A small image classifier, trained from scratch: batches of 512, 31.5 epochs.
Rows from block 11, named by matrix and row number. Rows with one number belong to one channel. Each number is 50 + 12 x the weight over its row's rms, rounded and kept within 0 to 99. All counts start at 0. After the name is the row's rms in percent of the matrix's.
# convs0: first 3x3 conv (model.blocks.11.convs.0.weight, 176x176x3x3), inputs 45-59, a 3x3 kernel for each
# convs1: second 3x3 conv (model.blocks.11.convs.1.weight, 176x176x3x3, transposed), outputs 45-59, a 3x3 kernel for each
convs0.77 101:70 65 62 52 43 48 51 49 42 46 53 50 56 60 52 58 57 60 33 40 41 52 45 37 51 45 45 46 35 59 19 30 48 26 44 49 32 43 44 39 38 45 57 50 55 46 49 52 43 44 48 58 57 59 49 44 49 41 29 46 41 62 68 54 48 48 57 48 40 44 51 53 56 57 42 48 37 42 31 33 35 51 51 66 49 46 49 43 40 44 52 55 57 46 56 57 41 42 47 41 37 45 47 37 22 69 74 47 52 59 45 62 63 39 32 41 47 42 52 48 27 41 44 50 41 41 48 46 31 59 61 58 75 63 56
convs1.77 097:77 85 75 45 47 30 45 49 39 66 64 39 44 50 43 44 63 64 56 74 79 79 61 64 68 54 45 43 34 36 51 30 37 54 46 52 53 53 52 40 34 47 54 56 58 38 51 55 60 57 52 56 62 54 59 49 34 64 48 35 54 54 56 49 56 44 39 56 55 34 36 57 58 60 73 51 57 66 30 33 47 39 48 52 44 36 36 62 50 35 48 58 46 59 57 41 47 58 42 53 57 68 41 50 58 44 47 34 60 75 65 45 51 60 68 76 64 54 50 57 50 47 50 48 46 59 59 53 52 33 30 43 39 47 44
convs0.78 104:37 53 52 45 49 44 41 35 40 51 65 51 50 50 41 53 47 39 44 44 41 35 49 48 37 44 50 75 63 48 57 53 55 77 57 53 44 55 53 56 58 49 35 36 36 47 56 50 55 64 66 41 46 38 47 54 53 52 39 33 43 40 40 38 43 46 50 59 50 32 37 37 45 50 56 52 69 73 49 64 58 55 56 63 35 36 46 29 31 44 41 36 50 50 56 64 37 46 61 67 56 39 46 40 40 39 38 40 65 70 71 25 25 34 42 31 27 54 68 58 61 62 61 49 52 45 43 49 58 59 49 41 56 68 65
convs1.78 104:57 53 49 71 79 68 61 61 57 55 47 56 64 61 62 36 48 63 46 41 43 51 51 47 55 51 54 61 54 39 78 48 31 62 45 34 40 37 33 52 53 54 46 42 34 56 61 61 53 49 44 59 48 52 41 44 40 23 42 34 43 43 43 50 56 54 57 73 56 59 71 72 59 58 45 52 50 41 52 36 42 43 35 49 41 38 42 55 64 61 47 49 51 49 49 47 57 50 37 56 64 61 44 50 71 61 47 52 39 54 54 39 42 41 39 33 34 64 69 64 34 50 48 52 64 58 60 60 52 56 55 50 48 46 35
convs0.79 099:46 35 35 43 39 52 47 52 49 68 50 43 57 40 37 50 53 49 61 65 62 63 58 50 59 44 34 33 48 39 46 45 41 45 36 40 43 45 43 48 60 55 52 52 44 58 57 54 54 56 47 56 49 51 50 64 57 51 51 51 61 57 50 49 48 52 46 43 41 55 57 55 30 65 83 40 55 73 45 60 73 36 39 49 55 54 74 57 57 63 57 61 59 65 52 56 55 56 54 32 31 51 47 35 41 26 36 35 57 79 99 49 60 92 38 28 44 51 65 47 45 54 44 41 43 47 36 48 56 48 30 42 59 48 52
convs1.79 100:41 42 44 54 44 50 50 49 42 58 73 51 49 59 64 41 52 66 42 57 69 42 55 62 58 53 47 25 42 39 40 43 37 45 53 48 51 54 55 63 50 50 46 57 61 37 47 54 56 63 64 77 73 61 70 65 57 55 43 51 58 57 63 37 35 44 34 38 40 45 47 45 22 07 25 36 35 31 53 50 48 62 62 56 47 47 54 48 43 47 40 45 31 52 46 37 44 51 54 32 37 39 23 24 53 38 31 35 54 63 40 63 72 58 52 56 51 48 48 38 55 52 44 56 56 47 44 53 67 50 58 61 62 66 52
convs0.80 103:52 48 55 53 35 41 80 56 50 42 47 48 49 52 47 51 53 54 59 45 50 62 35 48 59 63 68 53 75 72 58 54 54 64 60 54 52 55 51 54 51 63 52 51 64 61 57 52 45 45 42 60 65 57 46 66 63 34 48 41 45 44 40 54 62 48 34 49 54 51 60 53 16 47 62 45 28 40 29 45 55 47 40 50 43 54 57 40 47 49 56 70 52 51 59 52 38 59 43 44 54 60 71 76 35 33 36 42 59 68 45 39 35 31 32 50 47 40 49 52 53 52 59 34 46 58 55 65 52 58 57 52 49 55 47
convs1.80 089:69 63 43 66 56 52 56 44 39 72 58 49 47 44 41 39 57 59 44 52 38 41 47 55 55 54 68 61 67 60 61 76 76 56 69 59 42 57 49 43 48 33 36 36 52 36 61 61 41 48 54 35 60 67 53 59 49 50 60 45 49 46 47 58 69 48 59 48 52 44 40 47 40 48 54 40 69 60 38 44 51 45 61 59 48 61 50 70 62 47 63 60 40 54 54 47 67 51 34 38 38 61 55 54 58 64 70 79 44 45 24 33 44 32 42 52 45 48 52 51 22 55 59 42 59 68 31 30 37 35 39 42 54 38 46
convs0.81 098:39 44 47 45 57 49 51 61 59 61 60 58 52 54 46 63 54 43 49 62 40 48 53 49 70 60 59 54 38 34 54 50 40 41 34 45 45 41 49 43 25 45 53 51 67 47 51 57 44 51 51 58 54 49 50 49 23 62 64 49 63 67 55 65 69 50 57 72 45 51 67 52 45 60 50 39 45 51 37 52 38 26 32 35 22 39 37 31 26 33 44 46 50 31 46 59 52 59 60 33 33 47 59 71 66 53 47 37 31 37 52 49 62 65 52 58 51 48 52 33 29 48 50 46 63 52 56 68 70 39 48 45 46 53 64
convs1.81 106:67 56 60 44 32 36 67 58 54 59 51 60 58 38 52 72 57 61 37 47 47 37 33 44 36 36 41 47 58 69 47 55 69 62 52 67 40 38 37 66 68 63 45 52 48 60 77 51 41 53 47 65 70 68 62 56 43 43 49 24 45 49 30 57 53 62 32 48 47 31 43 48 36 39 41 79 65 57 52 63 61 50 48 55 57 54 48 56 48 57 49 31 35 47 48 46 59 56 59 31 46 41 49 48 40 56 46 44 69 67 66 47 45 50 40 41 37 64 66 59 47 53 54 41 54 47 59 46 48 38 28 32 80 63 50
convs0.82 101:48 53 61 56 63 64 67 56 63 42 33 36 36 41 47 44 45 50 69 77 77 46 60 58 60 68 51 62 63 62 45 51 51 48 43 53 55 64 62 62 65 52 46 71 56 52 56 43 47 49 51 60 59 58 69 56 60 40 41 61 45 55 50 34 47 45 50 49 51 61 72 63 44 40 40 43 56 53 47 53 49 45 34 54 52 42 46 48 50 46 56 44 49 61 53 57 47 48 40 61 85 63 51 61 49 43 49 36 43 28 20 39 45 66 63 63 59 61 56 59 54 43 37 60 68 52 52 44 33 34 31 22 63 74 71
convs1.82 112:46 44 53 55 44 33 37 31 38 51 40 47 62 57 47 61 47 54 60 54 40 44 31 36 44 47 50 58 49 58 58 54 52 54 58 62 60 70 60 61 80 65 36 55 67 53 57 47 29 39 35 69 81 62 60 55 44 55 51 43 49 52 49 66 62 50 73 59 48 72 58 40 31 41 48 42 52 59 42 61 60 49 55 48 55 52 57 50 48 57 61 52 53 60 54 52 55 52 48 41 38 39 48 59 55 55 52 58 37 39 38 57 59 47 34 30 41 49 49 62 44 56 71 48 63 68 36 29 34 45 49 45 68 60 47
convs0.83 101:64 49 43 50 56 62 36 38 32 31 40 48 48 52 51 62 63 60 62 75 67 51 65 45 41 65 46 43 48 53 66 50 48 67 59 52 43 56 42 48 60 59 32 42 62 57 57 52 37 43 45 55 59 52 46 54 37 55 47 28 67 59 40 47 66 65 44 52 57 29 52 52 46 62 56 48 58 40 53 52 50 46 50 51 64 50 45 68 61 58 60 44 43 36 46 41 47 49 50 46 54 52 50 26 47 58 57 42 49 33 66 48 44 34 57 61 62 64 60 74 48 43 49 17 21 32 34 32 40 49 46 50 59 57 62
convs1.83 092:45 48 41 49 51 50 45 47 45 51 41 49 65 59 66 35 63 70 25 41 36 34 57 67 43 46 55 45 40 41 25 46 47 34 32 33 68 49 50 43 55 36 50 53 66 61 51 41 67 56 51 55 59 50 54 52 55 61 62 72 58 54 60 56 45 40 57 42 36 57 45 46 44 70 72 44 63 66 65 54 44 54 44 36 51 44 24 38 51 43 52 53 68 57 67 67 63 78 61 39 69 59 29 47 44 37 39 43 41 39 37 36 45 48 65 54 56 20 35 49 53 45 55 59 37 39 46 45 51 55 48 53 53 59 53
convs0.84 098:30 31 24 59 56 53 57 50 50 53 44 44 46 39 49 49 50 54 48 30 28 64 39 34 47 40 38 45 62 55 42 53 63 53 48 56 37 32 51 37 38 51 50 57 61 52 55 63 48 61 67 44 52 50 49 64 57 69 80 61 88 71 62 39 56 45 47 73 59 55 67 56 36 37 23 49 38 27 58 51 42 68 62 66 59 54 55 38 34 50 41 59 49 62 66 59 55 71 63 47 51 47 53 34 39 50 37 32 63 64 47 67 62 53 69 65 60 52 61 53 48 59 58 38 48 35 55 39 50 66 63 71 72 66 65
convs1.84 099:51 48 54 57 58 67 49 49 50 59 48 48 59 42 47 39 39 45 55 35 43 38 37 44 53 56 52 57 39 52 63 45 42 60 50 35 32 35 56 43 46 44 46 45 36 58 63 53 64 64 56 56 61 48 50 53 63 64 77 65 24 39 38 46 51 52 46 51 44 56 53 45 54 52 26 50 67 41 68 56 44 42 48 47 66 69 77 80 78 81 36 27 34 30 40 32 41 57 37 49 51 60 47 44 53 52 51 45 58 53 57 62 32 37 58 37 45 38 46 47 55 53 54 42 44 48 44 46 47 46 50 68 37 42 54
convs0.85 101:54 54 59 44 27 41 34 37 46 59 53 22 64 59 32 56 46 38 50 53 56 44 46 48 54 43 46 51 42 28 69 41 49 65 62 62 57 59 48 52 52 56 59 58 54 45 50 52 47 41 39 52 44 35 39 49 42 44 49 44 36 43 39 55 49 44 55 57 56 58 62 58 38 57 35 48 58 31 46 49 43 43 48 51 55 58 51 54 49 51 41 59 50 39 52 49 51 61 49 43 55 80 48 37 63 49 74 52 32 57 23 48 43 27 45 42 44 47 57 47 24 50 46 29 55 38 52 39 45 50 50 60 53 53 48
convs1.85 104:36 30 28 51 49 44 34 36 40 59 67 29 63 67 43 61 52 38 47 50 32 43 42 49 29 48 60 52 49 47 63 67 51 73 63 58 31 51 30 30 40 30 35 61 52 64 48 43 48 34 39 39 37 36 35 26 21 46 31 27 59 26 30 54 44 52 55 39 52 63 55 65 47 56 47 49 57 56 50 59 56 29 26 51 50 43 59 59 49 50 43 56 50 66 64 49 62 51 55 32 40 44 54 49 54 52 60 60 55 36 42 50 41 41 52 57 46 64 41 69 35 42 47 37 42 45 42 46 41 53 66 45 28 40 39
convs0.86 100:49 45 52 53 52 58 58 41 53 53 57 42 64 62 33 69 62 39 51 57 44 46 58 47 46 46 37 51 48 45 51 44 41 48 34 34 48 32 30 47 43 39 40 42 38 42 49 60 44 43 47 51 51 53 50 55 33 44 44 45 50 50 53 55 59 51 53 50 55 38 59 51 40 44 60 31 57 82 55 66 66 58 51 68 55 60 64 46 51 69 59 49 49 42 45 55 61 57 59 55 52 57 47 56 32 25 48 63 42 48 67 31 40 54 38 50 55 50 46 49 48 52 53 37 61 51 47 53 40 49 58 42 63 50 41
convs1.86 102:41 62 64 37 42 62 51 65 59 49 51 55 64 59 44 50 41 51 45 55 59 38 38 40 50 63 63 57 45 43 59 54 49 52 46 53 49 48 47 59 53 55 63 51 64 51 36 49 34 26 24 43 33 29 35 43 46 57 44 40 80 59 41 40 58 54 58 67 62 49 56 53 48 60 47 65 58 53 47 47 59 57 50 63 79 58 57 70 42 47 45 34 51 54 41 56 48 45 66 48 40 66 36 43 51 66 53 47 74 75 57 59 47 48 42 43 58 57 47 44 42 51 61 41 58 50 36 57 50 38 51 30 37 51 31
convs0.87 104:70 53 62 45 33 35 51 45 43 43 52 45 47 44 32 46 44 41 49 67 63 54 64 50 64 50 28 68 63 50 56 73 51 66 65 49 39 46 43 49 53 57 58 53 65 49 52 43 48 47 42 57 46 49 62 79 62 38 47 35 43 48 48 46 48 44 49 57 44 52 65 55 39 53 65 35 54 57 52 59 41 44 52 50 45 50 46 41 33 39 41 31 45 48 23 43 38 34 45 43 33 31 52 63 79 55 44 38 49 45 41 43 67 58 55 65 43 58 46 30 66 42 23 53 63 46 38 64 58 31 33 46 61 43 46
convs1.87 093:49 55 62 50 47 40 71 62 55 49 34 37 37 45 51 41 55 66 43 50 37 49 54 43 60 56 56 65 71 74 43 57 67 58 58 61 57 55 47 49 45 45 37 34 53 43 37 28 59 44 34 61 38 41 76 52 55 55 55 70 65 48 68 56 55 56 52 41 53 63 55 61 53 44 65 36 44 58 52 38 48 54 33 37 71 47 47 62 54 41 48 38 51 71 54 55 54 51 41 51 41 55 77 44 33 58 61 48 58 71 53 67 52 50 55 44 48 51 53 64 51 53 57 51 36 43 56 67 37 43 64 38 57 70 67
convs0.88 103:51 48 42 54 54 40 54 44 41 53 46 30 61 50 43 52 40 36 56 35 67 50 38 63 49 48 68 39 46 56 48 48 53 28 48 49 39 37 61 50 47 66 41 33 44 43 45 65 54 51 72 55 49 62 38 50 57 43 49 50 52 54 49 41 39 45 48 52 56 47 54 69 37 39 54 41 53 78 55 42 55 53 39 45 61 44 58 60 57 68 55 53 48 56 54 49 46 49 45 43 53 33 61 77 47 56 62 47 17 59 82 27 67 67 46 49 27 45 50 64 49 39 47 49 40 25 47 64 47 45 51 26 59 49 33
convs1.88 118:44 36 29 58 39 39 69 64 71 38 57 72 37 53 55 36 58 58 39 45 40 40 56 40 40 55 57 40 35 44 38 51 42 49 63 31 42 44 35 52 59 42 71 56 48 54 47 35 59 42 61 51 33 49 39 43 57 31 37 67 25 36 56 42 30 28 66 69 59 55 67 60 69 76 46 61 52 47 43 37 35 71 69 60 58 54 57 63 52 55 27 68 54 39 76 67 46 77 78 36 50 58 64 66 70 48 50 45 36 59 53 40 39 26 49 62 50 38 51 47 40 55 57 32 41 68 46 66 64 65 77 57 75 88 69
convs0.89 103:49 46 39 56 51 55 52 55 72 38 51 55 54 53 55 49 42 41 54 56 45 34 40 52 25 34 49 26 48 81 40 78 78 50 70 57 52 65 50 43 46 54 37 46 50 45 34 48 42 43 58 50 50 56 30 40 47 43 44 50 38 40 50 37 35 43 47 38 57 44 36 48 31 49 69 30 39 41 51 51 48 32 34 33 52 40 32 48 45 37 56 56 53 33 44 44 38 46 45 41 34 57 36 47 48 39 47 34 37 11 36 23 20 57 50 65 68 44 63 64 47 50 37 41 28 29 43 61 68 32 42 53 36 40 44
convs1.89 096:54 77 79 46 62 67 45 55 55 49 39 47 65 46 45 60 58 62 66 61 65 60 49 42 57 49 43 35 57 62 42 58 37 62 55 32 40 43 19 40 44 41 49 81 88 26 41 40 37 62 60 22 35 34 44 47 50 57 57 36 62 65 53 50 56 69 71 58 53 49 53 60 44 52 53 50 45 49 32 40 38 78 61 70 74 64 74 60 56 67 32 38 43 39 29 24 46 41 47 55 43 42 46 30 36 62 65 66 59 66 49 56 42 23 45 40 41 61 41 40 47 37 57 60 55 49 53 54 57 47 59 53 47 41 28
convs0.90 099:37 44 43 55 54 43 38 38 50 45 56 51 47 62 52 55 57 40 36 22 45 31 30 51 44 50 36 38 38 48 34 31 44 64 54 57 41 61 69 54 61 51 44 38 53 54 58 69 60 64 69 58 59 60 34 70 70 48 63 54 58 57 47 36 45 32 59 43 28 68 54 36 53 69 39 41 54 58 36 25 31 44 52 51 51 65 53 45 47 45 58 48 34 56 50 44 37 38 44 50 57 37 60 59 65 27 41 43 60 65 46 39 48 32 62 47 62 48 40 50 39 63 45 54 54 35 39 48 55 38 41 37 44 57 42
convs1.90 103:63 51 44 56 44 20 58 65 56 68 62 55 41 64 45 50 70 58 26 49 48 27 60 70 36 42 53 35 47 49 44 39 35 45 47 35 40 42 37 49 70 77 62 51 63 67 50 33 28 27 27 28 29 42 41 50 55 54 56 38 60 68 41 66 59 38 58 54 60 61 55 57 36 40 40 49 54 50 68 66 62 61 48 56 66 56 61 30 39 37 62 60 15 71 81 45 54 66 52 24 35 51 41 43 52 34 41 53 61 56 61 36 44 61 69 74 59 29 40 35 41 59 40 64 51 40 63 58 53 44 57 30 55 52 66
convs0.91 100:55 54 35 47 42 39 47 49 38 63 46 39 67 50 55 53 53 54 34 52 61 55 57 53 30 51 45 49 44 54 48 34 35 69 53 62 48 58 60 45 40 37 42 53 61 44 32 39 43 45 43 48 56 75 66 56 53 54 58 57 27 39 44 40 38 40 39 40 40 46 48 46 46 53 49 47 57 61 33 47 54 35 35 39 48 49 48 31 37 46 50 60 45 40 45 37 50 43 48 58 69 60 55 49 45 21 43 55 47 53 28 65 53 39 59 61 52 54 53 33 46 55 44 47 47 52 52 43 51 32 42 54 24 36 34
convs1.91 107:57 50 52 44 40 36 57 66 75 54 62 47 33 58 44 54 56 47 57 46 38 56 48 42 87 65 45 61 76 78 70 50 56 87 61 48 36 17 31 33 36 46 87 66 45 40 42 40 33 36 46 52 42 44 25 33 39 27 34 55 30 45 59 48 52 51 49 57 32 50 64 56 51 43 49 42 51 50 45 53 40 48 48 40 48 47 48 52 56 45 37 41 57 31 52 54 42 42 36 69 36 31 50 41 54 70 56 43 59 56 57 49 40 39 49 45 43 40 32 65 51 52 56 41 64 61 47 36 43 49 52 45 52 61 55
convs0.92 095:66 79 71 47 66 61 70 60 52 57 68 64 38 52 57 42 50 54 49 48 37 56 65 65 49 55 49 60 62 56 31 48 55 38 58 75 55 62 44 59 59 54 35 45 40 44 31 43 40 41 54 37 51 57 34 32 36 33 59 49 43 71 75 54 45 55 46 38 53 61 49 52 53 45 60 74 51 49 66 49 40 52 46 39 19 35 41 41 44 44 63 61 53 45 46 38 47 54 42 43 38 55 60 59 52 52 69 56 59 54 42 51 58 40 26 29 65 35 31 49 43 47 50 45 43 40 49 40 40 65 70 44 56 57 54
convs1.92 102:65 68 72 64 48 45 45 36 45 71 87 48 56 61 37 58 62 41 67 44 36 61 45 63 53 36 63 64 47 51 48 46 46 33 47 55 43 67 66 44 38 39 64 51 64 33 36 42 62 54 48 63 61 64 53 48 23 34 43 38 34 35 37 43 38 45 43 51 53 47 51 51 59 58 58 66 66 66 70 40 57 40 30 33 39 29 40 47 42 47 52 35 64 66 64 71 78 62 68 29 36 47 37 40 51 58 61 70 52 53 61 73 60 73 58 51 68 69 62 74 66 65 69 57 55 54 49 42 48 46 38 39 38 35 44
convs0.93 099:60 62 77 68 57 69 36 33 34 38 42 46 47 46 38 57 61 52 51 41 64 45 40 51 41 46 51 49 51 56 59 57 75 43 49 52 51 40 43 49 49 50 51 31 42 54 63 59 46 45 50 31 35 38 63 58 60 58 68 57 68 68 45 44 35 39 63 44 49 57 37 53 42 33 38 56 60 37 53 59 40 71 58 68 59 47 57 53 47 45 45 57 55 56 59 55 60 59 35 43 41 60 45 62 50 44 37 14 38 56 61 49 66 43 62 79 71 49 54 61 58 52 43 42 43 39 55 50 63 58 72 63 41 49 42
convs1.93 095:46 50 43 52 45 56 52 40 50 44 54 66 44 45 49 57 47 48 52 60 64 52 43 47 62 51 35 40 38 52 73 57 69 48 46 57 68 68 58 66 61 45 43 49 37 48 58 69 43 44 51 50 56 58 41 38 48 54 52 45 55 56 49 38 16 31 43 50 63 48 60 72 35 40 22 51 51 44 41 36 39 66 69 45 92 77 59 55 65 62 40 41 37 38 37 32 53 65 69 31 57 48 43 58 43 61 61 47 52 57 62 50 45 62 63 63 68 56 47 38 55 57 57 71 61 45 46 56 67 26 50 56 35 56 61
convs0.94 100:39 40 39 43 40 49 54 50 46 58 52 28 50 43 34 57 49 40 55 60 58 55 48 58 64 59 53 63 65 51 53 81 60 52 65 68 46 56 68 44 40 56 48 38 47 57 52 48 46 48 47 40 44 46 34 43 55 43 51 49 42 61 41 38 39 49 51 53 63 62 68 65 37 39 37 53 61 47 45 27 27 59 62 54 59 63 52 45 57 46 49 47 41 47 39 39 46 44 39 45 53 37 44 52 35 42 60 48 50 47 55 36 25 54 27 35 46 48 43 59 60 55 58 61 53 58 45 43 46 54 45 54 59 54 47
convs1.94 105:58 58 47 59 52 50 43 40 36 48 59 58 53 68 54 50 66 59 70 71 52 63 53 48 42 37 46 44 32 48 68 54 59 76 51 49 39 53 68 48 54 61 60 60 50 26 19 33 41 41 41 45 49 41 48 38 57 57 42 60 54 58 63 41 46 55 45 44 42 53 53 51 44 49 37 35 33 40 50 40 62 36 35 36 45 36 48 46 40 41 50 34 39 45 42 29 56 63 51 39 46 48 32 34 42 61 58 72 49 50 52 34 49 33 32 44 41 45 42 40 68 54 39 57 40 46 27 39 51 37 48 53 49 58 59
convs0.95 100:77 43 27 78 56 38 45 39 52 55 51 52 55 46 51 52 36 53 56 47 44 69 41 40 67 45 50 29 46 69 36 30 52 47 47 55 43 47 49 50 48 48 49 55 54 50 63 54 48 66 61 48 49 47 46 42 61 40 38 47 52 38 43 62 47 49 58 56 47 36 49 54 49 39 48 38 40 44 37 27 37 39 41 50 35 34 46 34 47 50 36 46 54 51 48 54 43 41 49 46 54 40 58 74 72 55 54 57 46 34 30 39 34 38 52 32 52 71 47 45 90 62 35 60 54 47 54 41 36 82 89 60 62 66 52
convs1.95 088:49 55 54 51 60 47 51 65 76 40 21 50 59 42 53 68 55 48 58 63 52 76 51 62 49 40 68 74 67 51 52 67 54 59 53 58 73 63 65 55 71 60 48 52 40 49 44 34 43 42 39 46 31 26 49 56 51 38 35 40 44 23 38 55 57 67 41 45 45 35 37 39 61 76 62 50 58 53 40 46 65 43 51 47 59 58 56 47 26 46 36 31 46 42 43 48 48 28 42 36 46 59 45 53 88 51 53 64 72 55 57 79 77 67 61 58 53 74 57 74 72 53 59 67 71 64 47 34 51 49 43 55 46 68 47
convs0.96 097:38 50 63 41 67 57 46 46 59 47 51 41 58 50 60 38 39 35 54 33 28 53 41 32 32 55 49 44 35 64 62 56 59 69 54 42 57 52 47 24 22 36 53 41 53 41 43 31 45 47 35 41 41 44 54 55 49 46 63 41 38 66 59 42 42 47 46 52 50 41 40 35 59 49 42 46 68 59 37 65 54 36 46 56 46 39 41 44 37 42 42 42 41 35 44 40 52 60 56 86 68 57 53 43 25 40 41 82 44 35 26 63 73 75 55 67 80 52 48 49 69 66 49 46 49 44 62 64 52 44 59 46 31 31 28
convs1.96 089:53 62 46 61 57 69 51 56 59 37 47 45 66 45 58 66 48 48 58 53 63 41 57 76 56 57 57 36 57 68 37 53 83 30 43 69 40 59 49 19 32 36 74 78 60 49 41 55 61 75 75 56 52 59 56 54 65 45 49 45 42 38 54 27 32 36 43 65 53 54 71 49 68 80 57 49 49 51 55 50 68 40 43 42 53 42 35 60 57 54 57 54 49 58 37 46 48 46 46 99 61 34 75 72 57 40 47 47 69 49 51 65 68 55 52 33 55 76 68 60 46 58 47 48 46 69 33 39 35 37 44 50 46 59 66
convs0.97 098:56 55 64 39 42 66 48 54 51 63 58 58 60 64 45 69 62 39 46 67 61 55 49 52 64 40 30 71 85 62 43 55 43 54 59 61 59 51 52 45 47 52 53 53 49 47 55 48 37 50 65 45 49 49 79 52 50 62 55 42 47 39 35 45 54 56 60 56 60 56 46 54 49 44 51 49 59 51 62 68 53 67 41 44 60 52 33 76 67 53 66 59 65 54 49 45 53 41 39 70 42 21 46 27 39 51 59 32 56 48 70 43 48 53 61 33 32 77 57 57 39 34 41 57 38 33 46 42 49 44 56 45 63 70 49
convs1.97 097:48 38 38 60 52 54 63 56 55 39 63 74 42 42 61 50 42 66 47 37 46 64 61 54 57 59 40 37 48 29 53 49 41 48 54 48 40 37 52 56 43 50 65 62 62 70 65 37 45 39 40 43 43 43 56 39 33 32 38 33 39 50 51 64 40 47 50 33 42 52 39 31 55 62 53 68 71 55 41 30 23 57 62 49 36 31 37 19 16 27 50 51 74 51 48 57 43 53 31 30 39 45 48 50 35 51 30 46 57 48 49 41 52 54 54 44 51 38 49 58 38 34 12 77 63 47 33 39 46 55 49 61 71 65 79
convs0.98 098:43 54 41 54 45 41 43 50 49 48 40 48 52 53 50 47 57 57 34 53 60 38 39 56 68 45 62 53 47 40 59 48 40 68 56 44 54 46 53 49 46 40 46 42 32 57 57 49 53 63 57 63 70 66 53 33 44 57 49 53 47 49 54 45 50 55 47 51 49 47 45 44 49 42 65 54 42 40 54 50 47 54 42 39 28 38 52 29 34 50 47 44 41 46 45 36 50 72 43 66 42 43 58 60 37 66 60 27 45 27 40 52 32 46 64 54 48 37 62 71 39 45 55 44 60 78 51 56 48 48 71 77 47 48 62
convs1.98 106:43 45 39 45 49 53 57 71 63 56 53 55 56 64 73 35 40 49 55 54 67 56 58 60 30 34 30 49 30 35 57 40 44 54 57 60 56 58 47 43 50 30 46 32 22 49 52 52 53 39 53 48 34 45 69 61 72 60 64 57 60 64 61 60 55 45 59 58 40 53 40 48 56 41 42 54 38 27 68 56 37 59 63 52 80 81 58 61 53 61 29 64 40 28 54 54 39 47 55 36 27 30 56 50 38 54 55 34 40 26 53 56 35 31 59 38 25 49 38 44 65 68 35 64 65 41 62 79 69 49 50 43 51 42 36
convs0.99 097:37 58 52 61 66 41 60 63 56 53 48 49 57 45 57 50 38 39 56 38 46 73 41 46 50 58 59 47 55 52 55 56 52 56 49 44 53 55 40 55 60 58 50 54 58 39 42 44 35 41 50 53 63 54 35 51 61 39 63 59 38 43 40 42 35 44 36 40 54 44 47 63 27 45 51 38 41 52 40 42 45 56 52 47 54 57 51 44 53 54 40 49 31 53 54 51 49 52 52 38 59 59 50 48 70 35 61 68 50 52 45 63 64 40 34 74 56 69 39 33 31 39 34 43 34 51 50 53 49 45 48 55 49 49 50
convs1.99 095:67 64 59 71 66 51 39 40 46 65 54 38 53 39 39 62 42 49 33 42 35 46 57 58 70 59 49 27 56 77 32 49 59 50 53 48 60 63 46 44 46 28 63 60 38 27 26 43 18 32 33 41 47 34 48 61 67 52 50 51 68 59 47 75 57 46 47 36 44 39 31 49 49 52 47 33 36 54 39 56 47 55 40 55 41 44 44 37 58 59 47 57 61 52 66 80 41 53 62 38 30 38 52 55 57 33 53 65 51 52 24 44 54 57 49 58 51 53 50 59 33 35 56 41 70 66 61 82 54 55 65 65 32 55 52
convs0.100 103:35 36 46 47 60 57 36 62 62 55 55 44 37 33 36 40 30 41 53 25 39 52 53 43 56 59 51 75 47 27 69 46 24 55 59 49 63 58 52 47 38 31 51 25 22 47 53 56 45 55 62 41 50 59 63 64 51 59 45 42 53 41 42 43 61 53 40 58 61 34 50 68 56 55 59 58 62 47 48 42 43 59 51 55 65 53 53 62 54 58 54 47 50 52 51 48 60 47 53 51 61 60 41 21 36 51 49 53 48 40 30 48 43 36 49 48 63 52 53 52 41 43 43 65 54 59 55 44 22 55 59 48 37 51 44
convs1.100 093:60 56 52 49 43 40 48 38 31 27 36 50 22 44 32 35 57 49 48 50 54 47 37 50 51 45 73 52 45 25 35 34 27 29 42 46 52 55 40 43 39 50 55 46 53 47 55 52 60 49 47 48 62 57 39 32 34 35 39 55 40 56 56 53 50 35 82 79 47 81 83 55 40 59 47 53 55 45 55 45 47 55 50 52 63 56 51 48 47 42 38 49 61 59 49 49 52 42 51 45 52 54 56 64 62 54 60 44 46 66 54 37 59 50 35 44 40 50 65 48 52 68 59 58 58 48 74 53 50 60 36 20 44 39 39
convs0.101 107:61 65 47 70 65 36 66 68 40 52 67 58 52 50 45 42 28 59 52 51 30 50 65 56 48 79 53 41 63 60 55 67 66 48 45 51 44 42 44 55 51 61 64 50 53 60 57 49 57 51 47 64 54 51 61 63 65 68 51 48 58 45 52 48 60 58 60 59 77 52 42 65 41 65 47 49 45 34 57 32 35 52 53 61 47 46 64 42 42 45 44 62 63 55 62 43 66 54 44 38 43 60 25 38 68 41 37 39 47 36 24 40 55 51 34 69 52 48 57 48 49 63 45 45 48 30 49 67 73 52 47 62 47 37 50
convs1.101 124:57 55 69 34 42 64 47 38 38 65 45 51 51 46 44 60 64 35 55 43 40 72 82 51 85 68 71 42 35 50 38 48 38 59 57 39 48 59 48 41 32 21 44 41 53 40 43 41 37 43 32 40 37 43 52 58 71 53 64 71 63 48 39 37 63 51 43 61 57 37 43 62 44 50 49 46 63 50 54 56 54 54 48 49 60 51 47 54 49 55 70 49 55 66 36 50 44 37 51 52 52 62 66 50 49 52 68 52 51 46 59 60 72 59 56 52 61 48 80 68 38 58 45 57 55 45 49 39 32 42 33 16 53 38 41
convs0.102 100:41 46 49 66 83 80 49 69 75 45 50 49 35 47 63 48 44 50 53 29 42 36 34 69 64 51 81 56 67 46 71 73 48 61 45 38 31 40 52 22 40 31 44 57 52 49 52 68 33 49 61 40 42 49 42 62 49 51 73 60 42 55 66 64 64 58 55 67 61 35 54 52 47 45 48 57 64 72 45 58 63 45 41 47 54 42 51 63 57 63 45 46 56 50 60 52 56 62 61 18 37 48 42 37 53 32 54 78 49 60 42 62 56 39 54 36 27 68 67 72 50 32 40 30 34 37 66 63 29 47 34 39 59 61 63
convs1.102 087:43 34 19 63 61 56 55 64 60 34 57 52 41 35 49 36 40 49 37 39 49 52 56 43 54 33 30 39 33 32 70 50 52 65 58 64 59 55 56 49 55 51 61 67 74 63 61 54 62 62 59 44 55 60 34 43 43 36 33 57 42 50 66 46 28 56 53 45 63 54 56 81 70 52 31 75 74 54 55 50 54 58 55 42 56 37 43 47 48 49 52 45 61 50 34 51 52 51 42 64 46 33 56 51 36 52 43 41 50 52 59 62 62 66 68 63 78 65 58 55 77 70 76 85 66 79 51 51 54 41 56 67 40 40 43